python train.py --model="sound classifier" --dataset="synthesized solo parts of chorales (CocoChorales)" --train_examples=39062 --noise_aug=0.01 --n_mels=40 --hop_length=160 --input="log_mel" --spec_augment=true --win_length=400 --targets=["instrument"] --num_classes=13 --arch="transformer" --norm="rmsnorm" --norm_position="pre" --activation="gelu" --mlp_ratio=4 --head_dim=64 --fused_qkv=true --bias="none" --qk_norm=true --parallel_block=false --inner_norm=false --moe="expert_choice" --drop_path=0.1 --num_experts=32 --moe_every=2 --expert_mlp_ratio=1 --experts_per_token=1 --shared_expert=false --subsampling=2 --layers=12 --width=192 --positions="learned" --pooling="mean" --loss="cross_entropy" --head_dropout=0.1 --residual_init="none" --optimizer="adam_atan2" --lr=0.0011 --beta1=0.9 --beta2=0.98 --grad_clip=5.0 --gradient_centralization=true --steps=21700 --batch_size=256 --epochs=142.2 --lr_schedule="linear" --final_lr_fraction=0.1 --warmup_steps=650 --weight_decay=0.06
Rows from block 8 of a small sound classifier, named by matrix and row number. Rows with one number belong to one neuron. Each number is 200 + 40 x the weight over its row's rms, rounded and kept within 0 to 999. All counts start at 0. After the name is the row's rms in percent of the matrix's.
After each neuron's rows are labels from the 100 clips, of 14848, where the neuron reaches its highest value: "loudest band" is the band of the loudest frequency at the time of the peak. Only what is clearly more common there than usual is listed. The data: synthesized solo parts of chorales (CocoChorales). In brackets: how many of the 100.
# fc1: MLP up (model.blocks.8.mlp.fc1.weight, 768x192), inputs 96-143
# fc2: MLP down (model.blocks.8.mlp.fc2.weight, 192x768, transposed), outputs 96-143

fc1.209,095,223,222,182,241,179,280,191,262,234,249,202,208,201,92,186,201,150,191,217,159,249,177,148,225,220,203,187,277,210,243,160,168,214,216,121,215,169,191,170,294,259,151,177,254,169,184,205,173
fc2.209,078,184,158,230,232,226,228,257,210,148,276,151,253,167,176,192,220,181,210,87,194,230,205,156,274,229,200,239,218,175,289,238,262,209,252,241,178,187,226,187,155,206,166,190,133,248,190,146,224
loudest band: 250 to 500 Hz (83)

fc1.223,089,179,171,179,203,164,216,246,247,194,188,171,107,252,270,110,200,198,128,203,145,220,203,222,159,132,224,240,215,227,200,177,205,148,226,144,222,133,147,241,267,193,137,210,188,144,93,232,202
fc2.223,087,237,192,185,289,154,221,199,211,223,271,229,217,209,198,260,224,196,178,170,196,243,150,186,138,206,198,216,160,226,169,245,199,147,200,215,53,185,189,208,168,174,224,202,188,241,228,205,157
loudest band: 1000 to 2000 Hz (36)

fc1.445,087,185,232,250,170,204,207,256,136,216,226,128,196,213,174,166,165,209,189,168,167,209,202,178,206,134,245,144,282,195,222,170,183,207,281,174,233,154,251,265,293,207,166,165,157,134,188,215,154
fc2.445,085,203,272,162,225,229,220,262,208,213,350,234,210,202,172,228,229,122,197,130,165,220,158,199,148,238,202,238,173,280,225,224,225,178,210,190,126,168,215,219,210,130,158,187,156,235,179,194,170
loudest band: 250 to 500 Hz (80)

fc1.132,106,176,237,197,236,144,205,139,286,276,211,200,167,176,194,172,208,143,111,172,216,174,188,151,268,235,230,179,216,221,147,158,163,172,220,214,177,102,228,149,272,260,198,237,217,151,155,223,217
fc2.132,103,175,146,216,212,218,217,207,261,225,326,179,236,164,192,176,179,116,150,206,143,218,186,159,217,185,233,166,127,179,206,159,148,141,171,163,151,191,206,186,197,214,174,197,133,191,170,125,222
loudest band: 250 to 500 Hz (82)

fc1.570,096,128,205,225,215,196,187,307,206,183,207,194,190,203,178,147,178,185,134,187,177,260,119,160,214,183,219,166,260,212,143,185,151,169,304,177,244,109,155,213,265,257,221,153,225,150,253,248,172
fc2.570,106,223,246,160,242,157,249,225,234,226,370,139,180,218,184,202,216,193,246,199,171,222,165,206,171,245,187,218,220,200,163,212,221,197,216,204,75,139,193,172,214,205,175,201,208,192,227,180,157
loudest band: 1000 to 2000 Hz (64)

fc1.290,102,218,214,210,233,211,235,206,290,274,238,227,169,193,198,207,157,150,162,186,250,268,199,154,261,207,195,184,194,201,188,190,193,122,273,203,253,153,174,128,339,190,118,215,182,141,212,204,160
fc2.290,079,226,156,286,185,243,191,151,242,211,316,130,223,172,219,158,232,207,187,196,200,258,217,178,216,137,178,151,195,226,220,158,176,197,174,185,143,191,194,197,236,189,194,210,166,252,187,204,191
loudest band: 250 to 500 Hz (86)

fc1.87,095,248,255,199,129,172,191,189,209,203,125,203,202,213,147,124,184,166,155,170,182,202,181,171,221,160,155,194,193,189,175,205,172,184,291,137,199,130,197,223,272,228,179,213,205,144,192,266,279
fc2.87,129,212,260,171,264,164,206,215,220,209,339,218,177,183,187,255,245,180,198,159,184,220,187,172,189,185,167,206,190,219,186,247,221,185,203,185,64,186,219,181,185,198,173,199,181,168,184,162,153
loudest band: 1000 to 2000 Hz (32)

fc1.184,107,240,256,221,254,204,275,179,216,157,214,217,192,236,178,190,218,214,200,178,213,197,210,186,268,171,149,192,229,219,154,256,115,167,274,196,192,179,220,179,314,190,196,167,195,133,206,191,215
fc2.184,091,270,161,181,154,217,126,176,179,211,134,124,183,224,202,145,204,268,297,181,242,157,248,278,165,206,200,169,279,254,231,187,214,266,225,184,191,224,172,248,198,228,260,185,206,187,210,231,223
loudest band: 250 to 500 Hz (74)

fc1.766,107,204,187,189,261,194,235,216,184,249,219,170,178,228,228,200,241,166,149,225,130,288,246,135,193,222,164,250,161,170,121,193,178,89,226,169,146,158,151,201,297,208,157,247,212,148,135,166,224
fc2.766,078,237,174,216,177,267,177,214,281,163,86,177,270,206,240,127,238,235,223,162,160,190,243,212,177,219,190,180,133,229,241,261,205,207,170,241,236,223,156,229,214,207,250,145,212,206,219,176,285
loudest band: 250 to 500 Hz (72)

fc1.693,107,197,181,225,170,288,292,215,211,239,205,168,187,256,180,245,212,217,158,174,221,198,208,202,154,191,194,171,235,236,242,247,221,157,245,151,193,141,98,191,277,181,195,167,200,201,72,185,234
fc2.693,120,240,237,148,239,242,247,207,163,248,330,248,183,217,212,273,229,216,198,175,232,252,172,151,186,193,164,237,235,231,175,238,203,177,211,197,51,142,245,192,214,193,192,142,198,219,192,210,221
loudest band: 250 to 500 Hz (85)

fc1.319,100,207,193,108,233,196,236,225,222,246,214,192,164,202,151,189,270,180,156,161,123,278,190,166,215,183,210,167,281,186,120,209,207,158,256,212,233,152,153,184,273,182,125,216,210,167,166,198,210
fc2.319,105,201,212,202,257,168,264,204,191,210,326,215,160,201,213,266,217,241,216,196,188,159,149,133,178,235,169,221,163,237,165,228,224,113,174,219,72,159,205,187,221,220,183,166,209,212,194,175,209
loudest band: 1000 to 2000 Hz (36)

fc1.428,114,209,202,188,208,235,164,230,171,250,174,169,259,186,236,197,182,216,163,175,206,262,271,214,304,126,213,207,230,199,161,162,231,158,198,220,195,223,221,191,196,184,221,161,142,235,116,162,250
fc2.428,118,231,242,251,186,224,219,255,194,198,90,186,225,194,207,189,182,201,187,167,269,149,224,156,156,187,180,146,221,257,121,257,140,203,187,160,267,221,184,185,240,220,307,204,215,213,222,227,231
loudest band: 250 to 500 Hz (78)

fc1.399,087,173,172,238,163,174,147,256,225,180,224,196,210,195,160,160,180,121,147,137,168,205,146,163,218,185,232,203,199,213,239,148,206,197,254,105,218,78,214,168,235,281,176,244,200,115,178,223,166
fc2.399,119,190,194,173,233,180,228,193,231,195,354,209,201,215,214,239,229,132,193,147,168,243,172,164,237,219,217,208,132,154,173,233,199,162,237,184,53,167,190,169,209,196,170,177,194,213,194,167,187
loudest band: 250 to 500 Hz (73)

fc1.139,090,228,235,217,206,260,274,227,190,122,168,231,172,140,168,204,161,190,178,165,162,185,215,159,161,193,256,210,186,219,245,193,157,153,266,146,229,145,127,159,295,259,206,141,219,200,223,201,268
fc2.139,113,202,247,162,256,179,218,234,204,211,341,220,218,194,199,256,240,178,190,188,192,234,172,190,213,188,176,237,222,195,156,224,215,160,213,179,72,190,225,205,181,171,192,183,202,187,214,187,199
loudest band: 250 to 500 Hz (92)

fc1.376,098,126,223,189,214,209,221,233,164,229,228,195,179,191,209,180,188,222,173,212,143,236,144,169,170,127,229,206,306,183,168,206,232,153,237,161,233,117,179,224,276,182,194,224,281,181,181,167,199
fc2.376,115,232,220,167,282,142,240,227,251,227,339,183,225,204,188,232,211,170,208,198,163,222,166,173,205,187,161,227,166,223,192,250,232,164,221,199,79,145,179,162,193,224,199,182,201,177,220,176,151
loudest band: 1000 to 2000 Hz (50)

fc1.465,103,231,189,186,190,265,199,184,225,236,232,186,160,220,143,204,233,205,141,139,196,223,183,168,195,185,211,230,242,226,194,205,211,167,229,134,253,130,155,124,279,233,194,138,200,194,120,237,255
fc2.465,102,225,263,165,259,235,239,241,181,233,367,240,226,267,187,274,230,187,227,228,217,215,212,182,223,214,160,236,232,265,192,232,219,161,227,231,113,160,225,178,202,208,185,173,209,169,219,212,187
loudest band: 250 to 500 Hz (77)

fc1.602,105,206,204,230,187,189,202,183,305,254,217,203,160,242,199,226,160,154,126,209,180,287,187,133,196,219,206,245,190,249,165,143,169,189,178,179,172,146,196,128,264,252,165,221,170,131,186,187,202
fc2.602,078,229,151,266,193,217,248,227,205,189,177,214,320,171,250,222,188,263,198,244,211,174,222,246,175,195,252,168,174,197,243,190,196,233,244,213,318,209,125,208,192,184,240,144,213,158,203,188,238
loudest band: 250 to 500 Hz (76)

fc1.712,094,133,265,260,175,176,233,148,247,171,209,176,122,214,206,160,231,185,189,210,142,235,188,178,195,240,231,194,257,237,141,197,169,142,234,106,183,157,188,154,320,184,155,254,231,116,129,240,243
fc2.712,075,179,156,255,234,173,178,171,206,196,296,147,278,145,170,206,219,95,190,121,199,204,175,149,213,179,254,229,124,166,206,213,168,126,170,161,156,195,257,208,225,216,200,158,130,191,196,210,198
loudest band: 250 to 500 Hz (90)

fc1.339,113,234,154,250,189,243,203,239,232,231,188,210,266,129,203,252,184,180,207,237,233,223,237,113,236,196,206,187,281,222,169,207,176,248,214,194,218,205,206,208,257,221,132,254,184,157,180,167,214
fc2.339,138,173,131,215,189,285,203,213,218,224,190,187,248,206,253,160,183,209,217,238,266,204,218,179,211,209,193,201,221,161,217,181,191,215,181,207,299,182,193,204,213,201,148,195,136,163,183,214,190
loudest band: 250 to 500 Hz (71)

fc1.659,108,172,306,225,250,123,172,140,200,236,209,244,185,218,165,193,205,181,134,198,205,202,129,214,291,278,150,166,257,195,158,215,223,176,267,203,181,184,210,233,256,180,161,223,144,146,174,235,157
fc2.659,112,205,174,183,201,127,185,173,198,223,220,200,202,219,269,206,183,219,203,274,233,205,224,167,216,159,187,223,219,189,184,172,180,206,111,182,183,150,213,198,187,187,141,197,136,144,151,147,147
loudest band: 250 to 500 Hz (73)

fc1.752,095,212,257,227,209,228,212,210,291,257,259,190,126,253,207,200,186,154,191,196,267,235,206,168,236,212,248,174,252,229,158,181,207,159,245,135,177,156,143,129,299,196,164,207,187,140,165,215,260
fc2.752,077,195,222,278,179,143,182,231,155,224,336,176,207,163,167,167,187,165,243,227,190,236,186,181,203,232,135,182,169,217,244,206,192,171,227,186,158,141,212,241,251,175,193,194,142,228,194,180,170
loudest band: 250 to 500 Hz (74)

fc1.321,128,190,185,188,210,230,161,267,187,194,273,229,224,232,253,201,285,223,219,186,228,235,221,213,187,115,226,175,209,236,152,217,196,147,228,201,70,195,203,253,244,186,254,222,191,146,159,144,196
fc2.321,122,210,242,237,124,286,149,207,161,180,81,184,213,174,227,193,192,261,157,215,239,206,269,218,128,184,198,157,223,222,218,234,150,249,174,166,266,225,154,214,231,178,259,260,217,214,188,233,245
loudest band: 250 to 500 Hz (71)

fc1.498,095,143,194,209,223,191,201,257,238,184,132,230,183,245,194,137,120,164,197,161,178,195,176,209,185,168,205,213,149,249,203,207,215,160,252,170,189,155,157,243,293,197,162,149,217,148,180,248,228
fc2.498,093,261,270,151,242,110,265,232,211,213,318,223,180,183,204,204,249,207,265,171,169,203,176,177,181,232,189,216,188,250,168,267,226,164,216,238,85,155,208,196,210,163,193,174,231,200,208,188,210
loudest band: 1000 to 2000 Hz (35)

fc1.533,108,215,192,243,202,181,236,165,243,248,209,206,231,227,189,208,142,172,112,184,198,262,205,151,274,264,193,185,219,182,110,224,227,176,236,228,152,160,208,176,291,273,158,222,217,124,172,183,175
fc2.533,113,144,135,213,182,237,182,207,224,225,228,194,212,166,225,165,160,140,214,225,218,172,176,148,223,211,213,160,155,228,202,176,135,160,133,157,288,178,169,192,176,210,207,215,164,192,176,162,190
loudest band: 250 to 500 Hz (82)

fc1.429,101,186,210,271,176,132,146,193,156,175,216,247,146,203,152,147,194,184,123,201,203,213,132,244,205,147,159,110,197,204,177,157,154,198,230,198,236,100,202,221,277,280,119,241,192,175,145,244,268
fc2.429,086,167,180,159,311,186,262,223,286,195,329,191,205,215,200,222,222,202,195,192,203,154,175,162,228,151,170,204,139,152,189,199,231,116,160,202,152,196,245,133,203,180,157,154,182,173,121,149,236
loudest band: 1000 to 2000 Hz (36)

fc1.403,130,187,239,164,170,103,208,208,258,186,279,209,198,192,206,174,233,185,211,193,184,312,184,171,256,206,241,170,203,151,148,207,136,165,249,130,99,265,217,192,186,196,217,232,164,215,161,147,172
fc2.403,135,208,239,248,155,250,197,181,217,174,103,196,211,183,234,208,170,206,178,226,231,200,249,214,174,202,231,162,267,217,204,213,149,213,227,146,255,266,132,189,211,179,259,265,209,215,229,234,249
loudest band: 250 to 500 Hz (75)

fc1.679,104,268,229,192,220,242,232,188,244,243,206,200,224,262,171,243,220,128,115,194,194,258,206,102,191,196,179,208,152,263,143,135,168,186,215,221,176,206,139,150,294,231,152,237,189,192,186,173,177
fc2.679,087,171,208,295,206,196,211,255,210,205,125,182,226,149,226,101,155,226,214,193,175,230,240,163,183,186,210,119,169,238,197,218,171,213,204,166,309,232,183,204,239,223,225,160,205,170,185,190,221
loudest band: 250 to 500 Hz (76)

fc1.265,108,182,224,236,168,181,156,107,287,235,198,232,159,157,173,209,264,115,132,193,220,209,167,208,266,189,205,225,294,192,146,182,223,186,223,138,194,184,207,213,290,180,163,258,210,171,121,224,230
fc2.265,095,239,191,167,261,168,209,222,250,211,332,160,206,231,173,174,262,184,223,158,196,188,176,217,187,235,154,207,181,149,248,179,221,158,240,223,53,168,228,185,190,215,176,147,150,160,179,175,189
loudest band: 250 to 500 Hz (81)

fc1.742,102,313,238,215,247,222,156,176,238,276,226,170,228,237,228,152,145,200,117,195,195,231,200,127,249,280,199,276,247,196,162,160,279,157,246,159,214,154,194,162,279,212,142,196,205,145,174,209,161
fc2.742,084,182,131,141,237,164,167,201,249,283,215,231,253,241,177,145,205,97,233,175,197,171,216,198,205,178,132,210,114,206,217,183,161,132,176,197,165,185,212,153,142,201,201,203,149,152,214,168,168
loudest band: 250 to 500 Hz (88)

fc1.665,099,207,169,213,175,185,177,176,231,195,170,209,127,192,145,170,176,177,135,150,220,260,184,128,204,264,198,220,222,225,143,145,208,133,220,147,222,142,203,253,261,235,184,232,226,133,149,207,222
fc2.665,117,201,257,232,237,141,240,240,189,199,359,242,210,195,134,187,226,186,193,158,207,222,167,167,203,172,166,222,124,180,183,259,210,138,206,164,87,197,218,200,194,160,182,181,181,191,158,179,215
loudest band: 250 to 500 Hz (71)