python train.py --arch="transformer" --dataset="synthesized solo parts of chorales (CocoChorales)" --train_examples=39062 --hop_length=160 --input="log_mel" --targets=["instrument"] --num_classes=13 --moe="expert_choice" --expert_mlp_ratio=1 --experts_per_token=1 --width=192 --final_lr_fraction=0.1
Rows from block 2 of a small sound classifier, named by matrix and row number. Rows with one number belong to one neuron. Each number is 500 + 40 x the weight over its row's rms, rounded and kept within 0 to 999. All counts start at 0. Numbers have three digits each.
After each neuron's rows are labels from the 100 clips, of 14848, where the neuron reaches its highest value: "peak on" is the class under the peak. Only what is clearly more common there than usual is listed. The data: synthesized solo parts of chorales (CocoChorales).
# fc1: MLP up (model.blocks.2.mlp.fc1.weight, 768x192), inputs 96-191
# fc2: MLP down (model.blocks.2.mlp.fc2.weight, 192x768, transposed), outputs 96-191

fc1.729:480482554461553504498489439573472548548444523496438482447515492491531486499501497448494579522497528512518552475477460519485497430426543565444559444496530525498514468559476492520544484492457519481535485529564462488543438540488499468499525484546487492475554492480456463532400484464513572589
fc2.729:478473487491603486573476505553532513581481545509483464441498533500550471440547507548514569508530531508508503460541468471504543451475525562460576484492568496531526519548507496462515475565477558492513470527535521494498499489521527523463560526596504482486509523434445549553497480470546515589
peak on: D#4

fc1.253:425434515477507505556484487486479549494460521496479426460443506488490473483420447445423545535474506450519599399514436520533493443507581577492452503575435504481466488527510545500532480516481470501470464500472515472503554511466535501489472531584530505503579522451461474533513452494596519497
fc2.253:424575514488489493513496497607511487527481535525502469485486580509490563468478500521516474530467430519491398439554470587492475459472434537412489515537535444510483446529495491468457532516516542487492516556485479480500544533440465433485565565478496389493543494414517522441458491460579537527
peak on: silence

fc1.504:451485522482484501543516505497443488445481512527490535512466463512511519515430445471529529490482459496558487475413530525465498477489601507448437451533444476453511513509512548452522531521476488550488528564486536526536586573469500496502551519527522569454550546408480537522485477445494485521
fc2.504:467527480498540491500539447596470496511455568512489547473512531517554522473477532540532509550487516560466417456505490584519552513472470486473472458527568525476544513492540500471494580528537551543537527578535512513529493525484464411451549544496499498493474519398515585442494523460584530517
peak on: C#5

fc1.164:519521544510470544439435509466564479449428535494473521508519503447485477471505480478547505511490485561447567508494546427474519515451537497540573528422462525502535506485503520503485471450527468468509500526475465492475486495535564495531482535445540490496541512483485456593472532522455617484
fc2.164:520460504476500515540489520403571540488532498484441505506503495460521478544630480512459559513476496515474523561545486359513556491494532532489526516447494540540547512488489528456515414520415551481531411512549476477520433458603503593499492513565467555505533501545501520617494467478476538501
peak on: A#3

fc1.440:522525552439500468500464509491490539438506484509530494513517447489479520536438409543469529559471586517497547482468510516479536502515528508514540452498488456480522543510524545475511456558480520480499552514448598496529541450499524486535464527516540501544415581496453472532524531494491475454
fc2.440:483525525487467465550492476468468592493541466516571493470609508509501515560483475518539504564530515472512578460514552511505469497549516499550507530516454453486485503574508503501504520479494494474507597526457614479449521494475494512482456456520548493563413479509499427571516516514502474459
peak on: silence

fc1.303:450566498451546541517390464549507503517497449477537519497510489456579481506534470477446456473511406619519533495465544477432558454435528451506487501423470546594459531498555454474453501496503466546524446446521539541518605472519470470476525459547527492441535561517503490528548579501416509476
fc2.303:512580541470494530582504541629518466485473479487457512475483525466448486487524463495483530512509454576484397453556428563450465502486437446454514507517529462491543431445501446469491515449497469488515518502455475510492570511524518437574493573482466426495564518461498524452533485497516573509
peak on: A4

fc1.288:446539464513581524545463517547498537530485523523474520452534512490543462490520488544482428470507493559429457510543494488465476511455445420475490538496503552547546403454537450482463629504521500533411563460475525519466481536495433428484525537509479457479502470506522514439493492506469519493
fc2.288:435534521500486414480490475551496479537493486498538496555511509536553474477542520464435506465503504507476424505498517454487502525432425446461488586566460441582561427486470476461509520463495482489480461513476532548402496513508450506415478492491493465557483401521529520493525523522526445481
peak on: D#4

fc1.286:520415535491510513450538494428450526494548444496535520479506522506445522505529553450455529485528484581512549528494468458498545447516573432518618454494569503534429470527411481489545483436560497540501515450573575531486416498542523519464448478515504578532470494489507490509520561513506467510
fc2.286:535428489521517518478487476380483487513515492512526510453569454518505443493489555502508534486501499523506585537504506480479569486523551501589554529497490551507481466509477504501494483495509533547518515438516526546456477473540500567520458454509483554534431475478478503553479549522487514508
peak on: A4

fc1.84:544424549472480470490509500451469562489545465487536517455522505535458525501541522467500527471570495528518545570462469441516529471549525434528584451479540551509461492513466546521544470462534504525517519467521585467491445497545525562471425503519524532552461488493481471535548569518517415502
fc2.84:535470505494500505506496508391490507507519492513543498447570438515530460492467536510509534473498504525512591515490510488507591490537539497573560523502470543487468503524473502535525480504505540526503524442510590534472482485529570557496450444505487567534417481503492463574479546538481498506
peak on: A4

fc1.497:542460559474517437431476543445520528455540523438477493574492553564514638531499455541452416459480454442518544507551586517531490542470463522420443482513535562451484506532556504529469424564500569482475453504484521470499540519499526490460508472460501493451512509532493474518536458533538419445
fc2.497:538480523458522477511500520469439578482542496524475483504497517494544472562466471507507459454518524486533610430468563523545464483469538508447468482540476491457509546613524458559473477508502486468527558551486538440521525483486533460459542413477530565501522492547443431510564475493430423427
peak on: silence

fc1.598:535515568484484528462485499472522551447556416485464515552501474512480571563515464491458385500523441515525497578504537521480503500537480461489536498474509548429483539533487496493517461510568479431519453468484531441493479527508552526467533519492563528466496445556508518522539575536451462446
fc2.598:505554505498450522490508459466475515549615404512533493568525461549514502521434513502478451462541484494561550553412522564511485522532449437518485506496488490445469537532469503526583475510541441461469525524499516462540531480480508555456518466453521538497452492568534477446537528500448466482
peak on: silence

fc1.308:523557510482425504521453503542540476431452541510506511548533471474504518483477445542478493505427533547465506464499527493568533516545493524514467509511507503495476505447525489447564505518503480539456512463459446566441558473474487477595426515476504478522517571452472520469520486544531588433
fc2.308:555510530486508587473500516535513459482435501490515537557526480446465528526509520520498579471500494489461454505478448432533495512530529504545458539482451522529452430444532514535520501506461511497540520461528464516464495464554527531552418472500566492537475532539483480543518474511471574467
peak on: E5

fc1.595:472506475526502487570525482511533481482470538542500534486421494503468493453371532472518495509474394509492435542487509520511483498488511502461471513492496466449504498410510538501470497516439477530546494537477450525564471536517507515422572534432465509462476482462526584467409480466495544499
fc2.595:542471445519483480477542492526505480499510503509474559483447481505514508455452520473481458506497427530537482537517502541519555498517508473508562429529576511398466530471496505470526493469521525551529497537537492505510434523574482515472617524509487557425517504456505576479483527450542490567
peak on: C#5

fc1.265:506504539544525539539539511560506503489430472475423517554530450468522506531501547443511433522501504500488469533509464475536540517452465485523471443508450513431504475494460571558498553485548421501541533495517433513530476578515542459513502515446476518524540493535516472501444522538461478559
fc2.265:471486512506499473493558516603422521519442467482481539558544443515505497468450542503516537496497514430494483481504500496527482512423498506522507448538490491481497553559476503527470508513523492519452572555533529512543490519463496437473505466510523533513478500465502452505471494473550457523
peak on: D#4

fc1.46:529516458453484513528509491481516491445453517481459570482560486462459475531448462583502512493464600460413497494531536521509526493548534536519444487498537553546518530485553490498500495536494489449495547522434483562488593453508503456597511495496532520489530519371457443535498467528494536447
fc2.46:530502496506497551513476532516510452466407468476531511474584462448444535526457488515541572525501499459467494430517515471561529487594567521582475497488490460515469518522537551523538506497499522521541591470443483502432475465483518464539453465480591506531475562477444463540548489525456513451
peak on: E5

fc1.660:466501499513571498486506450529470554453491534494494544537528502512488507503485464474474535518418604548520492474460490597424510491484462425495474523517536531472516487465565533441511463563525455474495585496484532542479492442533521461562492465483523409525523523503505489487525538555537572483
fc2.660:483582535486488568532520500620454567523487480517529483443485546513449480491500475504497489547540479519523472472478459554462425462511470469492528466476526465449477443506509507491489527517512496450447564493536520440585563509493498400573480534483486427497578523500535440426493475514511492500
peak on: A#3

fc1.295:493512543491516492549542550485528517486528457517572582487437532465540488515532487526462537473523515501513531545561497449473514399490591525488519458530509506419544466474547468429430526446512510535424523512478549502439572467529512516560515517529460538467515535471469539514589511431485500504
fc2.295:544415522451519461497484535435499553487524487489474447396461538519511508529491480489502508449511541484622519461557527486489452443523638532495488453510442556480459514506544452464523462485501522482492491533469545510441462450473496522538546434514534512490466455493406514548548479476437429499
peak on: E5; D#5

fc1.529:513554577435567532485482461521488487480526540504501520502434549467440481510544457530514486521481497520510572516424443527472520451480536466438531501430530493443423444516549551485476487421516500449518570525493419481525511454513562564592544464533505468448527509509478474451519539531521607422
fc2.529:441537540445496569541505518602468539504525514516487474426510547510454478493490455506523460558464435502469419444513465608440461451456468477437535482476556446478496451447523500471469527491526515446508558501500491455563524502508505404577515544488483445487575502486528476438470513535504517499
peak on: A#3

fc1.292:472560497472472528444492519508521508523448507480471504463535475431542486499543478479496571502489476554499510518532460460534575491453515464531566532482475466484530422485469458528507464412510488514526514557434429552453538546548558497570514439468513534473558498493474502534457518499446521559
fc2.292:493500489552507503512470570536563484535486496474432513524467495487504480503565515493503568511499512496512484487537443398492498483408504546519517499465474491497546491453421489482472461494491459480511466563496466524477482489563588528497515527552425529523512438468498512568441493440448547565
peak on: D#4

fc1.583:490553509520457587518496493543501459446487529517487499503536475483475520461507464573494421516486503548456391450467534526533509565527422489504523497472513435471524544470512480481446495581535490430528471404511467463508523452478494448538424545498502417533505538484499586414487468542539496425
fc2.583:485554555477476517493481498581480468513484505502544481606501539524430511494475460484467468501464506469472442520429467529482434531475455456469448537508513477534512452467557503511470541521543449460469503441471431486512523456477488512548420477461548438504528505559552504404515516568502547464
peak on: F5

fc1.332:484476463445543481552507525412539465531605532514538436564405547531474495480513490482437482468512500479581555542468468558494488487517514499448454573472532492481467472542486462507508453523492413469520499536433475517502417491476563580462560449487507510430445473541474541459549556455469527516
fc2.332:515493452453540462477500450336467474495551505504543462500416495549519495479499491451498472460520568511540554556435530532479532493584518511524492517523528484500486570512537502505489495500502498487509478508508502485505476482480498580457542467482518519485464537568489526458555508507519437508
peak on: C#5

fc1.586:545534612420525511506461483492468549433500501503552563511524464529451516524470472496461487504444571549484535520499465490501574487493542467479536530511544504467475500455518549477547447545554503502488511507504510484508489419529547513521419477555553513542517497478471492555551596540506529477
fc2.586:479452550468499494513534444489459611515552455470516511421587477558531502530498478510510482538509478496507539498470506544474525492487485431513558449512500489432478494540458496473539492522512537449485552492499597489486511484519489481530487477526507518518460461499515453510463526511490487482
peak on: A#3

fc1.70:464488500486567512521540475480504534508541532474512519505495529541458563493496480483447489496489547489497436476501494543488437490539454518437484494488582479546444489553535488450491465534511429485527423478589490428546454537448445480512504509486558438473542563571518517450546448519533468488
fc2.70:470471512547531486497511489393546506480476546497461488545484483442462494534558516482477466523494527471490503493473507402509434491521456525491472482462425472493525462503493549489471530523434447430483385488592467462570527565495490540464477530501448484517505542610554471504480453523519453489
peak on: F5; E5

fc1.34:529499461493499481475516485542440526530382500521463511496485479486508543504484519444524496437524460523483481479446503476500473473562547510457484440603559529535495439488497488563450576511512499453524462458527477445524548505486467494522502508515477536524581561489535464461522486486519458521
fc2.34:484482484503616512522522564519497452447449573493455541504510565429479496473545515476494535521484461545434433488511461478460490494538482520463501456462508488504532521484564544521464455519435515483529466498617455448565575543545483449503519581481445493473576592498540520484514472494562525490
peak on: C#5

fc1.158:546526489504482529524508536536494466462430575473501546487488464477473470469412430577484567488452520487455501475563523499561507499550541592552460438504538519462518501477551489475474515592487535513511573474474447546495612461501497452537476500475502497474541576398458553523486432502496490427
fc2.158:515488454518518524502475556492514441505413489487521506540516449454502516459446493518530559456490552450492496441509528461542555518613524552581470478458487508555488509532565539565508519541475526519513527452494448512471487464458500496497467460501582528504434553470437499510502472494511509489
peak on: E5

fc1.701:400494537513625512571466460528467593517534535465553493517516523542495546519515510547494550536558517500502479480480451473466484472479468451456535473517494452541459486500513488433535516520518459497473486455579531413518445479449453528500488521517522423475419484582509522442550471494544520525
fc2.701:467426550495510484428576468516474547521527481469501498484506544546509532528531554508417526531482512509510515604482494490500487463517464479483507446530544496497489486467456488405531540544500481493458400467586557497569468506535427566533501540512483462527451517515487553507496520499619508571
peak on: D#4

fc1.675:471504532512591532533549462516557516510565536466494506544539515533450550543493453469480497512471535495476456469531480550471433477516438474421489492487555451502398478526531477415514479562531442443550493494559509443538475534472483511525502481549541470515445497561519498471525452529543438458
fc2.675:458486501537479508518497464428503526464504546537477514545509558452448497504524481497471456505438499473455490545439537489492453518502440453482442492478482466515522438448477529467460529518486472474468412469566454459577509484487419519501451533475480478477498536639582497465504477556486472453
peak on: A#3